config = dict(
    encoder_arch='transformer',
    model='contrastive audio-text model',
    dataset='short read English sentences (LibriTTS-R)',
    train_examples=26041,
    n_mels=40,
    hop_length=160,
    input='log_mel',
    spec_augment=True,
    win_length=512,
    tokenizer='word',
    vocab_size=5132,
    loss='softmax',
    embed_dim=128,
    encoder_norm='layernorm',
    encoder_norm_position='sandwich',
    encoder_activation='quick_gelu',
    encoder_mlp_ratio=3,
    encoder_head_dim=48,
    encoder_fused_qkv=True,
    encoder_bias='none',
    encoder_qk_norm=False,
    encoder_parallel_block=False,
    encoder_dropout=0.1,
    encoder_inner_norm=False,
    encoder_moe='top_k',
    encoder_drop_path=0.15,
    encoder_num_experts=8,
    encoder_moe_every=2,
    encoder_expert_mlp_ratio=1,
    encoder_experts_per_token=1,
    encoder_shared_expert=False,
    encoder_subsampling=4,
    encoder_layers=12,
    encoder_width=160,
    encoder_positions='learned',
    encoder_pooling='mean',
    text_encoder_causal=False,
    text_encoder_width=256,
    text_encoder_layers=8,
    text_encoder_norm='layernorm_no_bias',
    text_encoder_norm_position='pre',
    text_encoder_activation='gelu',
    text_encoder_mlp_ratio=4,
    text_encoder_head_dim=32,
    text_encoder_fused_qkv=True,
    text_encoder_bias='all',
    text_encoder_qk_norm=False,
    text_encoder_parallel_block=False,
    text_encoder_dropout=0.1,
    text_encoder_inner_norm=False,
    text_encoder_moe='expert_choice',
    text_encoder_num_experts=4,
    text_encoder_moe_every=2,
    text_encoder_expert_mlp_ratio=0.25,
    text_encoder_experts_per_token=2,
    text_encoder_shared_expert=True,
    text_encoder_positions='learned',
    residual_init='zero_last',
    optimizer='muon',
    muon_scale='spectral',
    lr=0.022,
    momentum=0.95,
    nesterov=True,
    orthogonalizer='newton_schulz_5',
    adamw_lr_other_params=0.0016,
    steps=4200,
    batch_size=512,
    epochs=82.6,
    lr_schedule='linear',
    final_lr_fraction=0.05,
    warmup_steps=840,
    weight_decay=0.1,
    adamw_weight_decay_other_params=0,
)
Rows from block 4 of the audio encoder of a small contrastive audio-text model, named by matrix and row number. Rows with one number belong to one neuron. Each number is 128 + 24 x the weight over its row's rms, rounded and kept within 0 to 255. All counts start at 0. Numbers have three digits each.
After each neuron's rows are labels from the 100 clips, of 14848, where the neuron reaches its highest value: "loudest band" is the band of the loudest frequency at the time of the peak. Only what is clearly more common there than usual is listed. The data: short read English sentences (LibriTTS-R).
# fc1: MLP up (encoder.blocks.4.mlp.fc1.weight, 480x160), inputs 0-79
# fc2: MLP down (encoder.blocks.4.mlp.fc2.weight, 160x480, transposed), outputs 0-79

fc1.207:113101120174137087138086084097107129110121126116135147088142128144139145140163106158139125113156143147174083169153168078111134167102095100167141161153133136160148169120109140159157137140137136160071104102135111125134117147142137135151136115
fc2.207:165129149095132103156167113086110103143078104134145131120134137162105113144090132193125151108165103135163121138118109092159107103089112108092120120147164128151134150165132141140123126138117118108112133138129136128116147120074106163095116177
loudest band: 4000 to 8000 Hz

fc1.302:136135156126167097114134133123101139124120108106088054129140131141130202117128173090122143175126119128164098114116133119148129101156148159155147100116092169126125165097163146128138142108168111085119116167144150118136160123088154127091138164
fc2.302:130125177133156115131138149140128124134140155132124102146121160123149109103136094098140116127130116140144110109119105151118109144161151128129159095158124142074157135135109138123168093134118105075152113114110158088123143098136102111070129147
loudest band: 2000 to 4000 Hz

fc1.439:124126155137102134131122124141109134150088152113131122089115109112143142145118137080137161152103116154142094098131162112087134146116124102108099143124105137144126145117109156066143105147170108153105137184156122128121132119163126124130156143
fc2.439:136159142132130166139154137119113142149123103096136125123112170157145106113150100163143146151172147105113100140102133154116123103128118075118136126096117117110124179137135117139142163143119090149134112146125123101127091121106147089152181100
loudest band: 4000 to 8000 Hz

fc1.184:123128103148095109093113128157141107122100125186113125128123151123125146142110130128111174153119142106126098095119091144143089083164114162109139150130105122121129116122118174123137134112162137154166128146090096118162137125120130094077157154
fc2.184:106146111116090100098156104126115127150137127157112122116125140114104157141094163148136135128123129133122119130136100120136113099166124101074121144113146121131153120072126096118118129102153189135185106121150170129129103140142124093106138150
loudest band: 1000 to 2000 Hz

fc1.370:132121099118121104111118126149112126109148099139113120134151097132128150105129144084134123145161079120077114096140125106148096101057120142149136126139112125154115140135171158134151140172163138093172120135081128099100121108089154098115135141
fc2.370:115119117126157131112095079152151155133170138120118155115149150142133116113151167160120122139126140114082113149098135159117142152111086094160109150157113140135154094139144145148103191146105116098122124166105098100140125115126122156140121105
loudest band: 250 to 500 Hz

fc1.232:138095132120095095096145101145146145133091127114117106102130155104117106098105141112068121130117112139156090140092135119167130100087122136162155113087137138126121159127185129149116163133157122107144102142105123151162116126111113127120147162
fc2.232:145131128135125136111152139160132099119154121087097144115139079162144107083155106159119131117113158130104130106097075125122129114083104118118112147106107134117101128118190144080127163162149094132129126124106162135146133129121139155159112120
loudest band: 250 to 500 Hz

fc1.241:131098127121094120154155084197123142089090122117154115121124147135132160113166120129116142094177136119146091105109154137120152117184134161155148142146103156100131095091120108127149151172090131140154143161131065138121127133100126157101123120
fc2.241:129182075139125120109095177155133152155142143122082140155126142081112143114137153152142151130111104168133152138082121114144101125147130155122089093145100183068110170131112096146137147131128112123087121106116106135096139117126142134165139080
loudest band: 2000 to 4000 Hz

fc1.295:103119157163089141114128137113128178116100102132137136131143098147133148135153094129134132175122144134133095151185135097168148144126136136130108112111134091132138136109110145083103123172153123128085130106083180105142150175116119125061109148
fc2.295:142103142129115125126113152126147110127143097133145095091110140169114139137112099150086114135113165147124128192137119115188101144112116119123128161135154082095175112102144083171132143118122128124122102152171091122138109152148105134148098107
loudest band: 2000 to 4000 Hz

fc1.116:132144181154177144156114118127132112108108116139128125127074105091140092091132142109131114132110113088100128131107157115109124113148142120151126136113088131125146146130158108124126129100141111174120102144155077118123145146170147137111134103
fc2.116:116141119137102134137096133096122111101145128109138150106100129113128102109084110149119177112134126129140154104177130159102180127163103155133101117093128134124118122106125094112140162149152080159100150136124137089121136115154125122101159114
loudest band: 250 to 500 Hz

fc1.62:116129129134186071142138125138139094112113138139141150126115161108154136147126100112093128109135087140103110103173145100112137150125086116087077111163153152103157117092154144134157139166130155100151087166104163137138091067105081135142199112
fc2.62:106156175113134068110095125120118152140148115115117137156097137144135128145167143152120158141096152092146093118110152152138157134082153115147129099062080154113106115139117123146127119174125073074159138154170117162121143114142141109120140146
loudest band: 2000 to 4000 Hz; 4000 to 8000 Hz

fc1.245:108136158177126122115105073159141131094078113155151110159104156117094122167153152100156143137086099130096111173102099149113119148158135152146086099148147143128105132144156094093118118138172136128156122143103145111072134154127107138125160151
fc2.245:177145132113112095133086182107115165128126110134110096113136156132153103153123111151111124128130109106088114105147145137122107113144135152123136135114116133152112131134130120126145155150131119125154137128107139137090140074132142105175165168
loudest band: 500 to 1000 Hz

fc1.379:133111175099125125154068116142115136126106109127129100145098125148086136098104137144108119101128124144157122091136151096095159119109123117134085069164122133142144112149091155160136126106120129111122104111098173126156128111131157105153177138
fc2.379:137116193140148141113126123136140152128134123135145123120133175121097142115095163076108120161116083134156135144127142100136150146127113093118157102082112128160096123134139112118129127150141130111116158114134171157080140110139136168140139122
loudest band: 2000 to 4000 Hz

fc1.432:142143137123114092095108174128086120110128086178162085095131101141100139149130090087130173117130162092112121118118171138133131133131101147136140086122161169115153125119146088122130150158117137108140146123147115124130077150127068115095146127
fc2.432:095128125116112159139137128109099153151124146113148130077120151141095117117114182155125117163130115132107096151107101152115113103154102126174105113152130161101143128167113132098131113155101113114124162125174113176149132128161143084168114202
loudest band: 250 to 500 Hz

fc1.427:112108143159118143123127113135121108115151150136121106111074109151135116098133145145138117155154136139112147175143135147091098145154119099162122147132153137117161093123144101140125148135121068183050092134116095139123126159128118108135120128
fc2.427:129105127120126132129117131085128113081161147135148167137142133110123065176116104144114156098107115136098116086182110130086121138132113110131122173093143151148130144130143103125114181107121132106083124143082132105144171107149127191142155126
loudest band: 250 to 500 Hz

fc1.289:143135128123164117105138116136101143123120125154114110135132119105114096142142125138139100129158108127159120160176175119142119105154190138140162128136092110103116120124158102123105095123132134107042108108146132175160138146172144124113134109
fc2.289:119135144070130146102133133106067137128113126108122110156124162136132073122091104156124166114145117136132174106152128121100114089126176137124123157168150146129173085104159164090113141168123065141164139109138141105122146101121108123137127144
loudest band: 4000 to 8000 Hz

fc1.15:071138126103146100121114125143113098099114131164101123137117124132090091139107168102123132128189150135158119107120117164114140151128107128106104128087133144125162137154140165160162106121103111135111121155163134144125177134139097130157171177
fc2.15:117084091111118119149138106132161101132126142155116109125108130127128145118146157124088103120129112089131081122112106083128136157111104157104132151087101106104169163127174162117137074166121085147104128102166091144140161114130107171183155134
loudest band: 2000 to 4000 Hz; 4000 to 8000 Hz

fc1.187:074102096110133134110109132143129129123150106111097133109151133137130146158141121113123081129130080111098134135150172121128187103126119100114125126147147152130156129138076167162097141141104142105099123085135145143161140133107122146128206151
fc2.187:133099128106184163133083091150118152146150122132122125113117094094131096164135092151127159160165129111091095116126144161180128112095155142150107141131120102157069108125154118113142072152114160127124106136146146160101137107152094166145159109
loudest band: 2000 to 4000 Hz

fc1.450:117129121139115124104146109146149130154106097166114156137099094119106117174177125127162112120094127098130128117100119137137159107132151118136090164148122101177187132144129125125159145112098141101149126167141126130127111106173128097107172115
fc2.450:147156123108134104122125132124097113153171149171146177139146131121122173119151131115135133180131130116136125167110135052119127128142105115161155089114120112146143162113174147132115130124114115129120158153095112137167117129172109095123129106
loudest band: 4000 to 8000 Hz

fc1.368:128072114091122109152130126106168166107135097149133130128057122091121089108128125121112081113113142112139122131148117125087089105124137118153139118132113057118108124103105126151118140120179139176142138097106095097163130108169160134134137157
fc2.368:113116144154057147130150143155176061124148143108120108109125135136083132091120162126100156120136113116191115109118105099139144128120169120145137120150092117147138175146156122111128132148137153158119142117123144119144101127141100125151122113
loudest band: 250 to 500 Hz

fc1.77:107103119120144105125131096133105100106117142158124141117121154125148126111087141142080191146155103171143165146123157140113147112127154142105130146097132137110147171142129082097095130165048157109086105154142136167159062121138173161153156162
fc2.77:134109126126129090176123088130151101132134149090140121098130143094088115155121162126117125151089140150089103151120146161117160143106166116064135122126128140098144163129162135132146108098125163150140138143129115102143108128114121104088151120
loudest band: 1000 to 2000 Hz; 500 to 1000 Hz

fc1.12:170113129175105102127130095164125142150103163108157104147130098162108137127117181103146086141165097107086133158116115106156123141128125146117156178168121149143157138124115112119127111099138111093066139159124129100141095105163152112127106104
fc2.12:148076118191105124123107129106133137143162137125103117122142107150119102160095117106109095138116101143111144110125113139138132154142131122106140136160140139150149119102129132105175120142136128147111171094097118134170136107114132111098123127
loudest band: 250 to 500 Hz

fc1.95:112115131117152115125171179158137118079130155149122118092133111115116142146169152116157171125148133128097142145121149104133136145071171093163093093151131166142205148118118153150145146127108156079166108136135105136124104116095184115141138123
fc2.95:126147132130143119177100173157175164131154176121127118111110149123106136172167114156118085097120100107138110130137140170098145109171129158101138127121123187081161093118148130131094091114091148102141121101092094102117107129135128109102150084
loudest band: 250 to 500 Hz

fc1.41:095170117112143114108133132084110115087102108107138111151082096122145187153152105135135152099125135144110123121127142145104139107141132127106086106152132110121149163134152118101158149162120121104112143134126098132098113129145130167140158174
fc2.41:131123109166108113111161111127172139121123134110121142110098098135139129211110145104104099159151132119120105168122115136113124135136139152145099113132160155089118134100121119142189123096164152110129084092105104141139136161139099107161109104
loudest band: 250 to 500 Hz

fc1.467:139114144104075088098106108151080099091126137142180129140130136117123130128106154163143114124171115128181089134146167136113053124123108102123124113111143151171157171153140084136122134151154125137108148116151082120149128133122143141138151123
fc2.467:133151123143070146179115104122108152142107115117115139164119132152140119089163136125190118136110157127117096166140089134100088120121084055113121104140110134179164136126125134159127159116135134132141126166126132138109122117064132152135129144
loudest band: 4000 to 8000 Hz

fc1.342:084144144088107103110116101155110160084116134162078098095154143125137096145116137116129100148102119129091104147154125073179146102109190162132112120109162138105146132190126150096163132168100132140152134102129105152110117130134145151087174129
fc2.342:128122114095137133102135164142099136116116121129112121065103119142105161104108100157086155118104106121136110139117116149115138112136149112131146149138137121093131079139101142099091113107130164132132164145131152107121169094144115102131130142
loudest band: 1000 to 2000 Hz

fc1.5:103076159136075179131148097105155118112115130180120099086111113111136127137147171085135157119125114134087120142093118109108112126142128154149137112151130120147132131135131103162116122125109087187131150136117145136110087188142110134141165144
fc2.5:186091134110114127157096118147104147152082146149141093113117155124150071134184183070146169144139151160097120132148105118158118140126088110132138109124101123117127129121146148127135175138150111152146084137073140149145113142161123138124158115
loudest band: 250 to 500 Hz

fc1.247:098125120132105136108108112091089094088123167123121156082130171154139137111122182127155150127134052114126096166125138132151151116087098129117127141176150139110155113142123120196163155124099098123082146134184123147081137127143113135150161144
fc2.247:158106120133113106129112123133108088109153120144130129138136131187139103108144083131095135083175105103183154093119119109173123128079118152117115104102133142145153127186102139148116113135162055120139125105156098149120126129112158110135113121
loudest band: 2000 to 4000 Hz; 4000 to 8000 Hz

fc1.132:111102118165102123136109153117114119091123167123106141165145101155136071117128117126134152159147111123131147150145131132143163073095126121126122133100120104134130145176129105100135128067103115190087110126133094120128125194099121113094143119
fc2.132:105163100121090130136120154143122098120133148112104199170140140103097105163146085132087123127118120093149182150100164125107134136113117125089109125110151115123125109079150147140167103116122110101116137152136150116121180123090135107131165113
loudest band: 500 to 1000 Hz

fc1.396:107107112129140116153123083116155129128131127159146135100142140126161166122108126094138096134131109110145108092111107112146085084126122114126147118123162149132129136145105090146155082117117151167114129130099150136103135166148097133134114109
fc2.396:146123085146072146151110114151117122156158108113115119111168121105132137130128128084127118111153124117130132095126130145103131139140128113114121049117113131105143075145109106130117118124122139144153145128115152169101087155153155142140148184
loudest band: 250 to 500 Hz

fc1.126:180133151140113116160153145135097131136116116100128096114110172134072172111122111111107141124149093134132111063149126142130118119097120135150137100116115113100146122115105123130187116154115111118109169157071145123118142082137183098123182147
fc2.126:118132170112135143095178124086141160147132148106115144128108135104154127112118095148099151115110096134173147074134094163104185142131107160166112138117136158090123161117175145122151161127092121118125135162098117084102151160140150137106120136
loudest band: 2000 to 4000 Hz; 4000 to 8000 Hz

fc1.104:084142130147114114192185209134100157102102095128114149110128133094140133154143102153142138105133133125140147099100114169102137133127138172162112137104111114127128154105099104139111140139165141082120089119114113112180094108122145126127181137
fc2.104:112115144123086086144157135113123121132129103162124160167122127156102160097157158150130134141126168162132134098107140143089137135152124098131118132143061130112115127148153125173125085097138100115125119139096123145123130149133090078125145101
loudest band: 250 to 500 Hz

fc1.69:106168147135123109150102133165117147115086132124188129107120133101093138134138131154131181136106080122105114121105140139128121145148074097095156169110126136146150120143147123175087155139099150111150119145106099089138147114100116142119145123
fc2.69:138132142140123150106156137147151156153143117100089145117137143112166148137155156106141136188098149112132123132088172116123108156142136107100123153099117106126043148130086097154190106110103106099124139113119144168158134115116149168086132146
loudest band: 4000 to 8000 Hz

fc1.185:128148133141150148138102108122149164126124099117121133161112109111110141136122111119148133147107127127090140109121136118132108100177067145084117163187104083128142122137162127159133134111101162143120128085192116106141139157124162080094171127
fc2.185:136131195109094113134137096095124160138117118114109080123140160096148105111135172150148118174130137139145157143143130165073146136103136138068121147107089115110082127134157128106111143136092129153126141095143101112137138132078150106159141161
loudest band: 250 to 500 Hz; 500 to 1000 Hz

fc1.212:085090105112132133148114139134131157112087113149145122134131105133133133111139116112150130163154138120177116156147160104173156148125133132124129135146100086111103123124109157133097160161157159122110109155180114127146116114122120157108190143
fc2.212:154118152161139135111101134127073134154117135129127139124167153135084139130110086113137137106140139109143145138119132125073120168110136122160134128097114159127127096149148144162094127155117082166150145139170117105161154129131094135164143140
loudest band: 2000 to 4000 Hz

fc1.178:146095106075092119132124135132141087110116130183102134130137161166151101141121128124095127157142113140134151128120120105088122082170136122129139143121115169124081118160140153090094140127124109109109112127130144085140146172163099161114168118
fc2.178:134156091142155109158089080175130139116129143096146137091118111142127150192109103129144123179113122168109123084094129123161140145120162143112118120137078158112117131112146103118138121124106175121164117126150120155119118121102135124124132105
loudest band: 2000 to 4000 Hz

fc1.363:129109132135115142111133167133143112082143131151101082105136127115107129192172130103133169134103088140134086120138140143138154133096178151173147097152147129136170156132089141119136131123148138076101137124104121137087122124130156150104141131
fc2.363:145143132099142146195129146138165144128155160117173067098125140111149132141138090182100099133103134127174134167140145174107132094156095124123128151131128169100156128157154152130129096124126129129125109136155121085102119087140124093145124097
loudest band: 250 to 500 Hz

fc1.455:128133125074130138134126092105064133119114103101168112118100186100124135118097124109154156118166076155128149112136109176142184109111139156135118137148128123114099176069149145171132138121142141076130142134085173138110091140144140123129149105
fc2.455:128114145134128123101122125146101109161139116110119121100147129089100160164163125151146136118147116121121136143093102149106147081083124114105139096166084095124135149095117124108117101060130121128135134169145162138104133115148121127089136133
loudest band: 4000 to 8000 Hz

fc1.280:155132128145114165120103162105175138145140128135106133149115107127139124083139080103161128159140088134143086116125108097093124071157112148103150137127127120145121155121146109109156117169121144156111122164128112108109166147090110121107133114
fc2.280:157086139123106115120115136154128144077194112123138108114122143121117126139153109115125137183184145095125129111099112135134128091111129135097119112160112068134111140135132120081135116142133167073136131144126106124123171151111115113136129126
loudest band: 500 to 1000 Hz

fc1.228:112101137123112118136120114124122135104086093134114141122136149123124129140159106127149148162180110144135115135206102129106160084132100110114110113166093070119100140121124170198134129151111134114108097145185143121154120129141117111117141179
fc2.228:136120107131163133145088159146098161131128173129134094125167170147119169131112083130135131133158112131130123164092095143120108141097102135128148128152114153159140143147123149153120146143099115120132133135155096113140122114080116161104122125
loudest band: 2000 to 4000 Hz

fc1.143:111133111112150167144142159138085181151172099173157092097147107133103136115132178111128132137083121103151131148148124099128107135107120075155086173111141152079109105057100114109155138119170132131130127122155138162102153149148099133121154111
fc2.143:091125086134139167150109158091130123148117115150138114116141083109091160137098155129123102150177105143137105140121109112144052100113144121109130110117166146148115164116128120108121110143129089109087090130129133110084142165128122143101171122
loudest band: 250 to 500 Hz

fc1.428:148155101129125168124113103187155101114099128121150119097129112189121119103140162174140119121155124152124104180078148098148150132147115130125109112139123111102123115155099102135123133167160134132146099169107093138097102099139110139091138147
fc2.428:133108093186152145124171126136129115133102142106092167135087133129135159133139110152142136158103125116123143139116107193149104139124156105112148120119147117112119096115061158136116153102134105097104110173105112144150090098113113154127099148
loudest band: 2000 to 4000 Hz

fc1.362:139144086175116103106103119142100157114146121171128135133144117106102123142161141170148119083127128103119109057119141136111131128163127126155095192124125112133127144081140150146129163126087123157106121137146111122144091129135132161069111096
fc2.362:103121164137164124136129092144096121123106127110122126133142118091141109158114125115175077101136117111150163152113109163186121138162124145088085111142077118123106081134113162129138140156179087140135161120102181141094106166143132105097120111
loudest band: 250 to 500 Hz

fc1.358:123118124127126096126151137159083104115124102169099113102131121088111100161116082128128138153138132150168112135161104145161170155159131103101110137109150151094120147110122168117080140147106135139130101141119074124168138136116089111170163164
fc2.358:169133138140122127126059142126109116143117114141168146112075143103113151161131142110123129132142104148126099086118100135170126138146121129127149124148135123101108141128151139149109112160079147153170116098140085147125138109097123168079123113
loudest band: 2000 to 4000 Hz

fc1.276:151104201121129106127093093147163179119066115174132109154112118178099180106103112137148137139094130140149075162149164110130135152117133138131101155106159087125122108124125176092099143135151147147112150151146099105119124092105121136099121136
fc2.276:127112155116132131129111108136108124117037146135148093124167138179147155101065126122176124164128093179171118180130099079145135158115151146162115144126139137124148162123130128094115116154137139085170122133158099091142102136140129115148132133
loudest band: 2000 to 4000 Hz; 4000 to 8000 Hz

fc1.71:139074097143135103123140112150143154108140097156134083102114177118129106103150096128131118100160141090155112108188137160144147109149080159144150116188132120111115147130104122157117118133174103151115145153140135103125085115137118134143134116
fc2.71:117136124125185128110158090169111138107146125075107136148138112119106111068119113109131127102106134152114128150134116140125146138075123119160107125159137120124126141136123078184131172130101147132087162173178125121090126148124113137153114181
loudest band: 250 to 500 Hz

fc1.388:121123154081149099139125113129098123127137116103111105141140107109125093122133138129143165143184135105122155088147120104094115125101131128141153130143126117118148095126154144132118109115118149196100135107179129124134120104140128151162178118
fc2.388:137152155144147133113130112106122125141085093130102140114123131122113138149140163121123116151088138105128103147132129132115164151143097092071087142121147128151081165145165149127115111161118113159077097098175145115162169105117076119133150100
loudest band: 2000 to 4000 Hz; 4000 to 8000 Hz