config.toml
encoder_bias = "none"
encoder_inner_norm = false
text_encoder_expert_mlp_ratio = 0.25
max_steps = 4200
final_lr_fraction = 0.05
Rows from block 2 of the audio encoder of a small contrastive audio-text model, named by matrix and row number. Rows with one number belong to one neuron. Each number is 500 + 40 x the weight over its row's rms, rounded and kept within 0 to 999. All counts start at 0. Numbers have three digits each.
After each neuron's rows are labels from the 100 clips, of 14848, where the neuron reaches its highest value: "responds to" is what is common among them; "loudest" is the band of the loudest frequency at the time of the peak. Only what is clearly more common there than usual is listed. The data: short read English sentences (LibriTTS-R). In brackets: how many of the 100.
# fc1: MLP up (encoder.blocks.2.mlp.fc1.weight, 480x160), inputs 40-79
# fc2: MLP down (encoder.blocks.2.mlp.fc2.weight, 160x480, transposed), outputs 40-79

fc1.233:568561508480508460469471578477593467449547557501479425467471516465477474534437492528538465446520461556432547482540503516
fc2.233:489565528561480597495546518402502579550523479522546517417550475576451481491507504515468467459476442512479532497488515526
responds to: the word "i" (78)
loudest: 500 to 1000 Hz (46); 1000 to 2000 Hz (39)

fc1.76:503489437512508473477521476459472491492413481365439451466563471522575461471502497472528519503531500520471524487493528484
fc2.76:512493463508531558558550494555477455419507514545499547476582515532536553504506571475501432472475479492514453402477516467
responds to: voice: female (81)
loudest: 250 to 500 Hz (56)

fc1.163:530507521534529522516543464541479456486454437442501487476486549483455508452525547525515555503504490535563495483455506551
fc2.163:507474496441445403465548523445486516512527558436471475432495519483501435480487434533547472499468544531498513476518479523
responds to: the word "we" (36)
loudest: 250 to 500 Hz (53)

fc1.319:461433546531412495488535456514434561541443500537541455482503478593493481487532545545534573521530524536539425515471503481
fc2.319:525454502494558525508556525533463491494471428516444481497580520552444519474444563472472479471474497455526424495473487493
responds to: the word "was" (31)
loudest: 4000 to 8000 Hz (45)

fc1.355:456492579442565543519509487550537537496533471503518560501454508572544521498511604521498477473534435483539479432483520531
fc2.355:469516502499560521506539496525566468444575463520447553527458471504428549474556494451537477505516487494451535497525487452
responds to: the word "you" (37)
loudest: 250 to 500 Hz (45)

fc1.65:480447445475483550574452496473520571484469509567437508506505498494516595455449532556530443532504423485510486488535453566
fc2.65:475558459499530539469524472463549508478487493486475436500539475488467510509483529529561558467467538498461414562530448478
responds to: voice: female (96)
loudest: 500 to 1000 Hz (36); 250 to 500 Hz (34)

fc1.361:473471496525554474467457468401532508504543518437411579479594485445509502505529502579520519482549442517452475496461512495
fc2.361:468491466447475517486472436432501499522565485468482526440468524518481584462483522503498510523505485555542547477472511562
responds to: the word "you" (40)
loudest: 500 to 1000 Hz (42)

fc1.367:433492504583488503541506517501540512523547543481467506504495483478450458503458542479525448466519513499507489525453419507
fc2.367:520423518584527564503465513528453460478442497507513497575503528476518449506477468438491555485434517531511497516471458419
responds to: voice: female (88)
loudest: 250 to 500 Hz (64)

fc1.77:511548369447514493487475500507486523464468529471557424498601441466497442503473406536531477535601482595484564546561528569
fc2.77:527471564447458375467507474511508505522514529502521550517447492434466536477607463511504550519481568479517431554512526524
responds to: the word "you" (35); the word "do" (25)
loudest: 250 to 500 Hz (39)

fc1.364:540556576548513543542514498478561516535379513535557437585532446517492553466569522534533514474432497500569453474494520547
fc2.364:496477493479499511456511550522498447499457520494476455537520534418516455475562577540556485479507486537549513454600508480
responds to: the word "you" (39)
loudest: 250 to 500 Hz (32)

fc1.6:511554498566543476535536537492542474510472451576499444429510487504541541538376461519523495435525503453424577497558512510
fc2.6:483561594542507503497446459467605575500508389559514539487501522481464506519470534475482526480499519492507488453525507497
responds to: the word "i" (82)
loudest: 1000 to 2000 Hz (27)

fc1.468:393493506450496550553536453493543458514566460491512541510504537478502486484458485496417501492468560522473523511456432528
fc2.468:424505455570517540431445485467481514522535444470509533530515553553505486462453488579540443484426529561449502525508531446
responds to: voice: male (72); the word "you" (38)
loudest: 250 to 500 Hz (63)

fc1.91:523550446546555493455455572555485477507453504464488555503536492477509473476490499500586492513478515525484487476489581539
fc2.91:578494535442586431455473482511518520494451445409507490476510552536449429457478502548537584520517532486475461433498432513
responds to: the word "was" (67)
loudest: 250 to 500 Hz (47)

fc1.37:529504555559522494533495619517531487525470573456460465486466486527477553540464507593458529468504489513506478476539492518
fc2.37:459523509553534529504453464490411501460519491535539447472529554465560581510543424502522533450499442463533487500529472528
responds to: the word "i" (81)
loudest: 500 to 1000 Hz (34)

fc1.182:519488456592532528543469481567562532492458503513489499552525459514437426526451487500517559425501491545476516553437513504
fc2.182:499469488546495481529530538490416537535507504534491531480541537467438425442521528455455378527550495549491509517519463507
responds to: the word "they" (29)
loudest: 250 to 500 Hz (49)

fc1.59:508512514480517480498499589452559445460527540476471496468484449488495515598457460531563507458526473552487547495509488532
fc2.59:504461498538417515483519453523572541525501426552555528516564500540480480515522525578520464493492442454497512457505504521
responds to: the word "i" (59)
loudest: 500 to 1000 Hz (43); 1000 to 2000 Hz (36)

fc1.284:442461474483617500495484549594516549556409534484568539485474549500460544513508556481521493533548420457526508451474514472
fc2.284:504483479535556480451520527642464569575441453542537520472512469503551492544499512467566520544492471557467502417442475459
responds to: the word "was" (81)
loudest: 250 to 500 Hz (41)

fc1.262:539439486598515550532467548534525438528557557451506480486519523473497420525560442479438538471522519493431475525466488553
fc2.262:511514598486502454486479570381440460436507499473528565481492449525492494465536509427488522529445543512446503456458473565
responds to: the word "was" (31); the word "is" (27)
loudest: 250 to 500 Hz (30)

fc1.372:597507443491529480535478465482428490556536493579521478521526537451515551526445527433465503459455516472502571528539475552
fc2.372:448504449475548501557506494477419492527502520521508456479562526465435493496409464470502531520465541516476471570494441436
responds to: voice: female (88)
loudest: 500 to 1000 Hz (35)

fc1.180:430525466491487550478489478447512482507608508470529475476492551474498494458465472476395449534513518525511467529462535538
fc2.180:415473517510501524481485517466506535446461472511514503458527556556532486476490468530441469524459497504504506551514428467
responds to: the word "you" (67)
loudest: 250 to 500 Hz (55)

fc1.216:544546460497510535508542472471469489464479486453461489488538462498501458553510486516413506486480504493565524590551636488
fc2.216:560547515505485552476460496563508474483495484462503500510526447448527541501508529392476494500556496438514512493457483519
responds to: the word "you" (36)
loudest: 2000 to 4000 Hz (40); 4000 to 8000 Hz (30)

fc1.237:521526527541500498486503542422584481493427474441508406464493543558431544587448538545500526593526408529504536532496506509
fc2.237:556542480500509500444548494433460561460512512536460448487498522504469583468500509562493520506475475470490514537494432476
responds to: the word "i" (73)
loudest: 500 to 1000 Hz (26)

fc1.66:423552456485562485508464533504558580500584523466453473552498496493551452495465457525558476480499506474522549476466515501
fc2.66:495561452497473584458415495492512550551426443521524518519480520491501497425457504483561504520509475514497412599515567471
responds to: the word "you" (39)
loudest: 250 to 500 Hz (56)

fc1.448:466534501448535469480507512526573493481487526491526484455573492497433551522451458583562485502467500522483568484511500501
fc2.448:459518557549530547490542419450472579525478476533571522533484519557468502476470512534556516494485455504501509505518496468
responds to: the word "i" (88)
loudest: 500 to 1000 Hz (28)

fc1.354:461435440478428448539458481496505549504496492490531488498533504489545545526429569431607506558541508445472455575501502447
fc2.354:467499533478572479491588527481510450510519551446529501473472482453476440529456481515573478503583486488469511507447486541
responds to: voice: male (72)
loudest: 4000 to 8000 Hz (46)

fc1.464:522510482473490509554544429487529455525435574603528495547505443574464478479472444556441468514485461499462465496546475457
fc2.464:482520511470533544542483560505505519468505439410489532477477496453475518517552572458489497528538522494494499541486545545
responds to: voice: female (84)
loudest: 250 to 500 Hz (56)

fc1.18:531571480522484514506530586472555480510533499543492495490494410483528487582454491448519513426536506485519473546503539486
fc2.18:519472598509496430501519557507597573527500501512537476524500481505485501526483552513506527471505408465404585466558505486
responds to: the word "i" (43); the word "oh" (29)
loudest: 500 to 1000 Hz (42)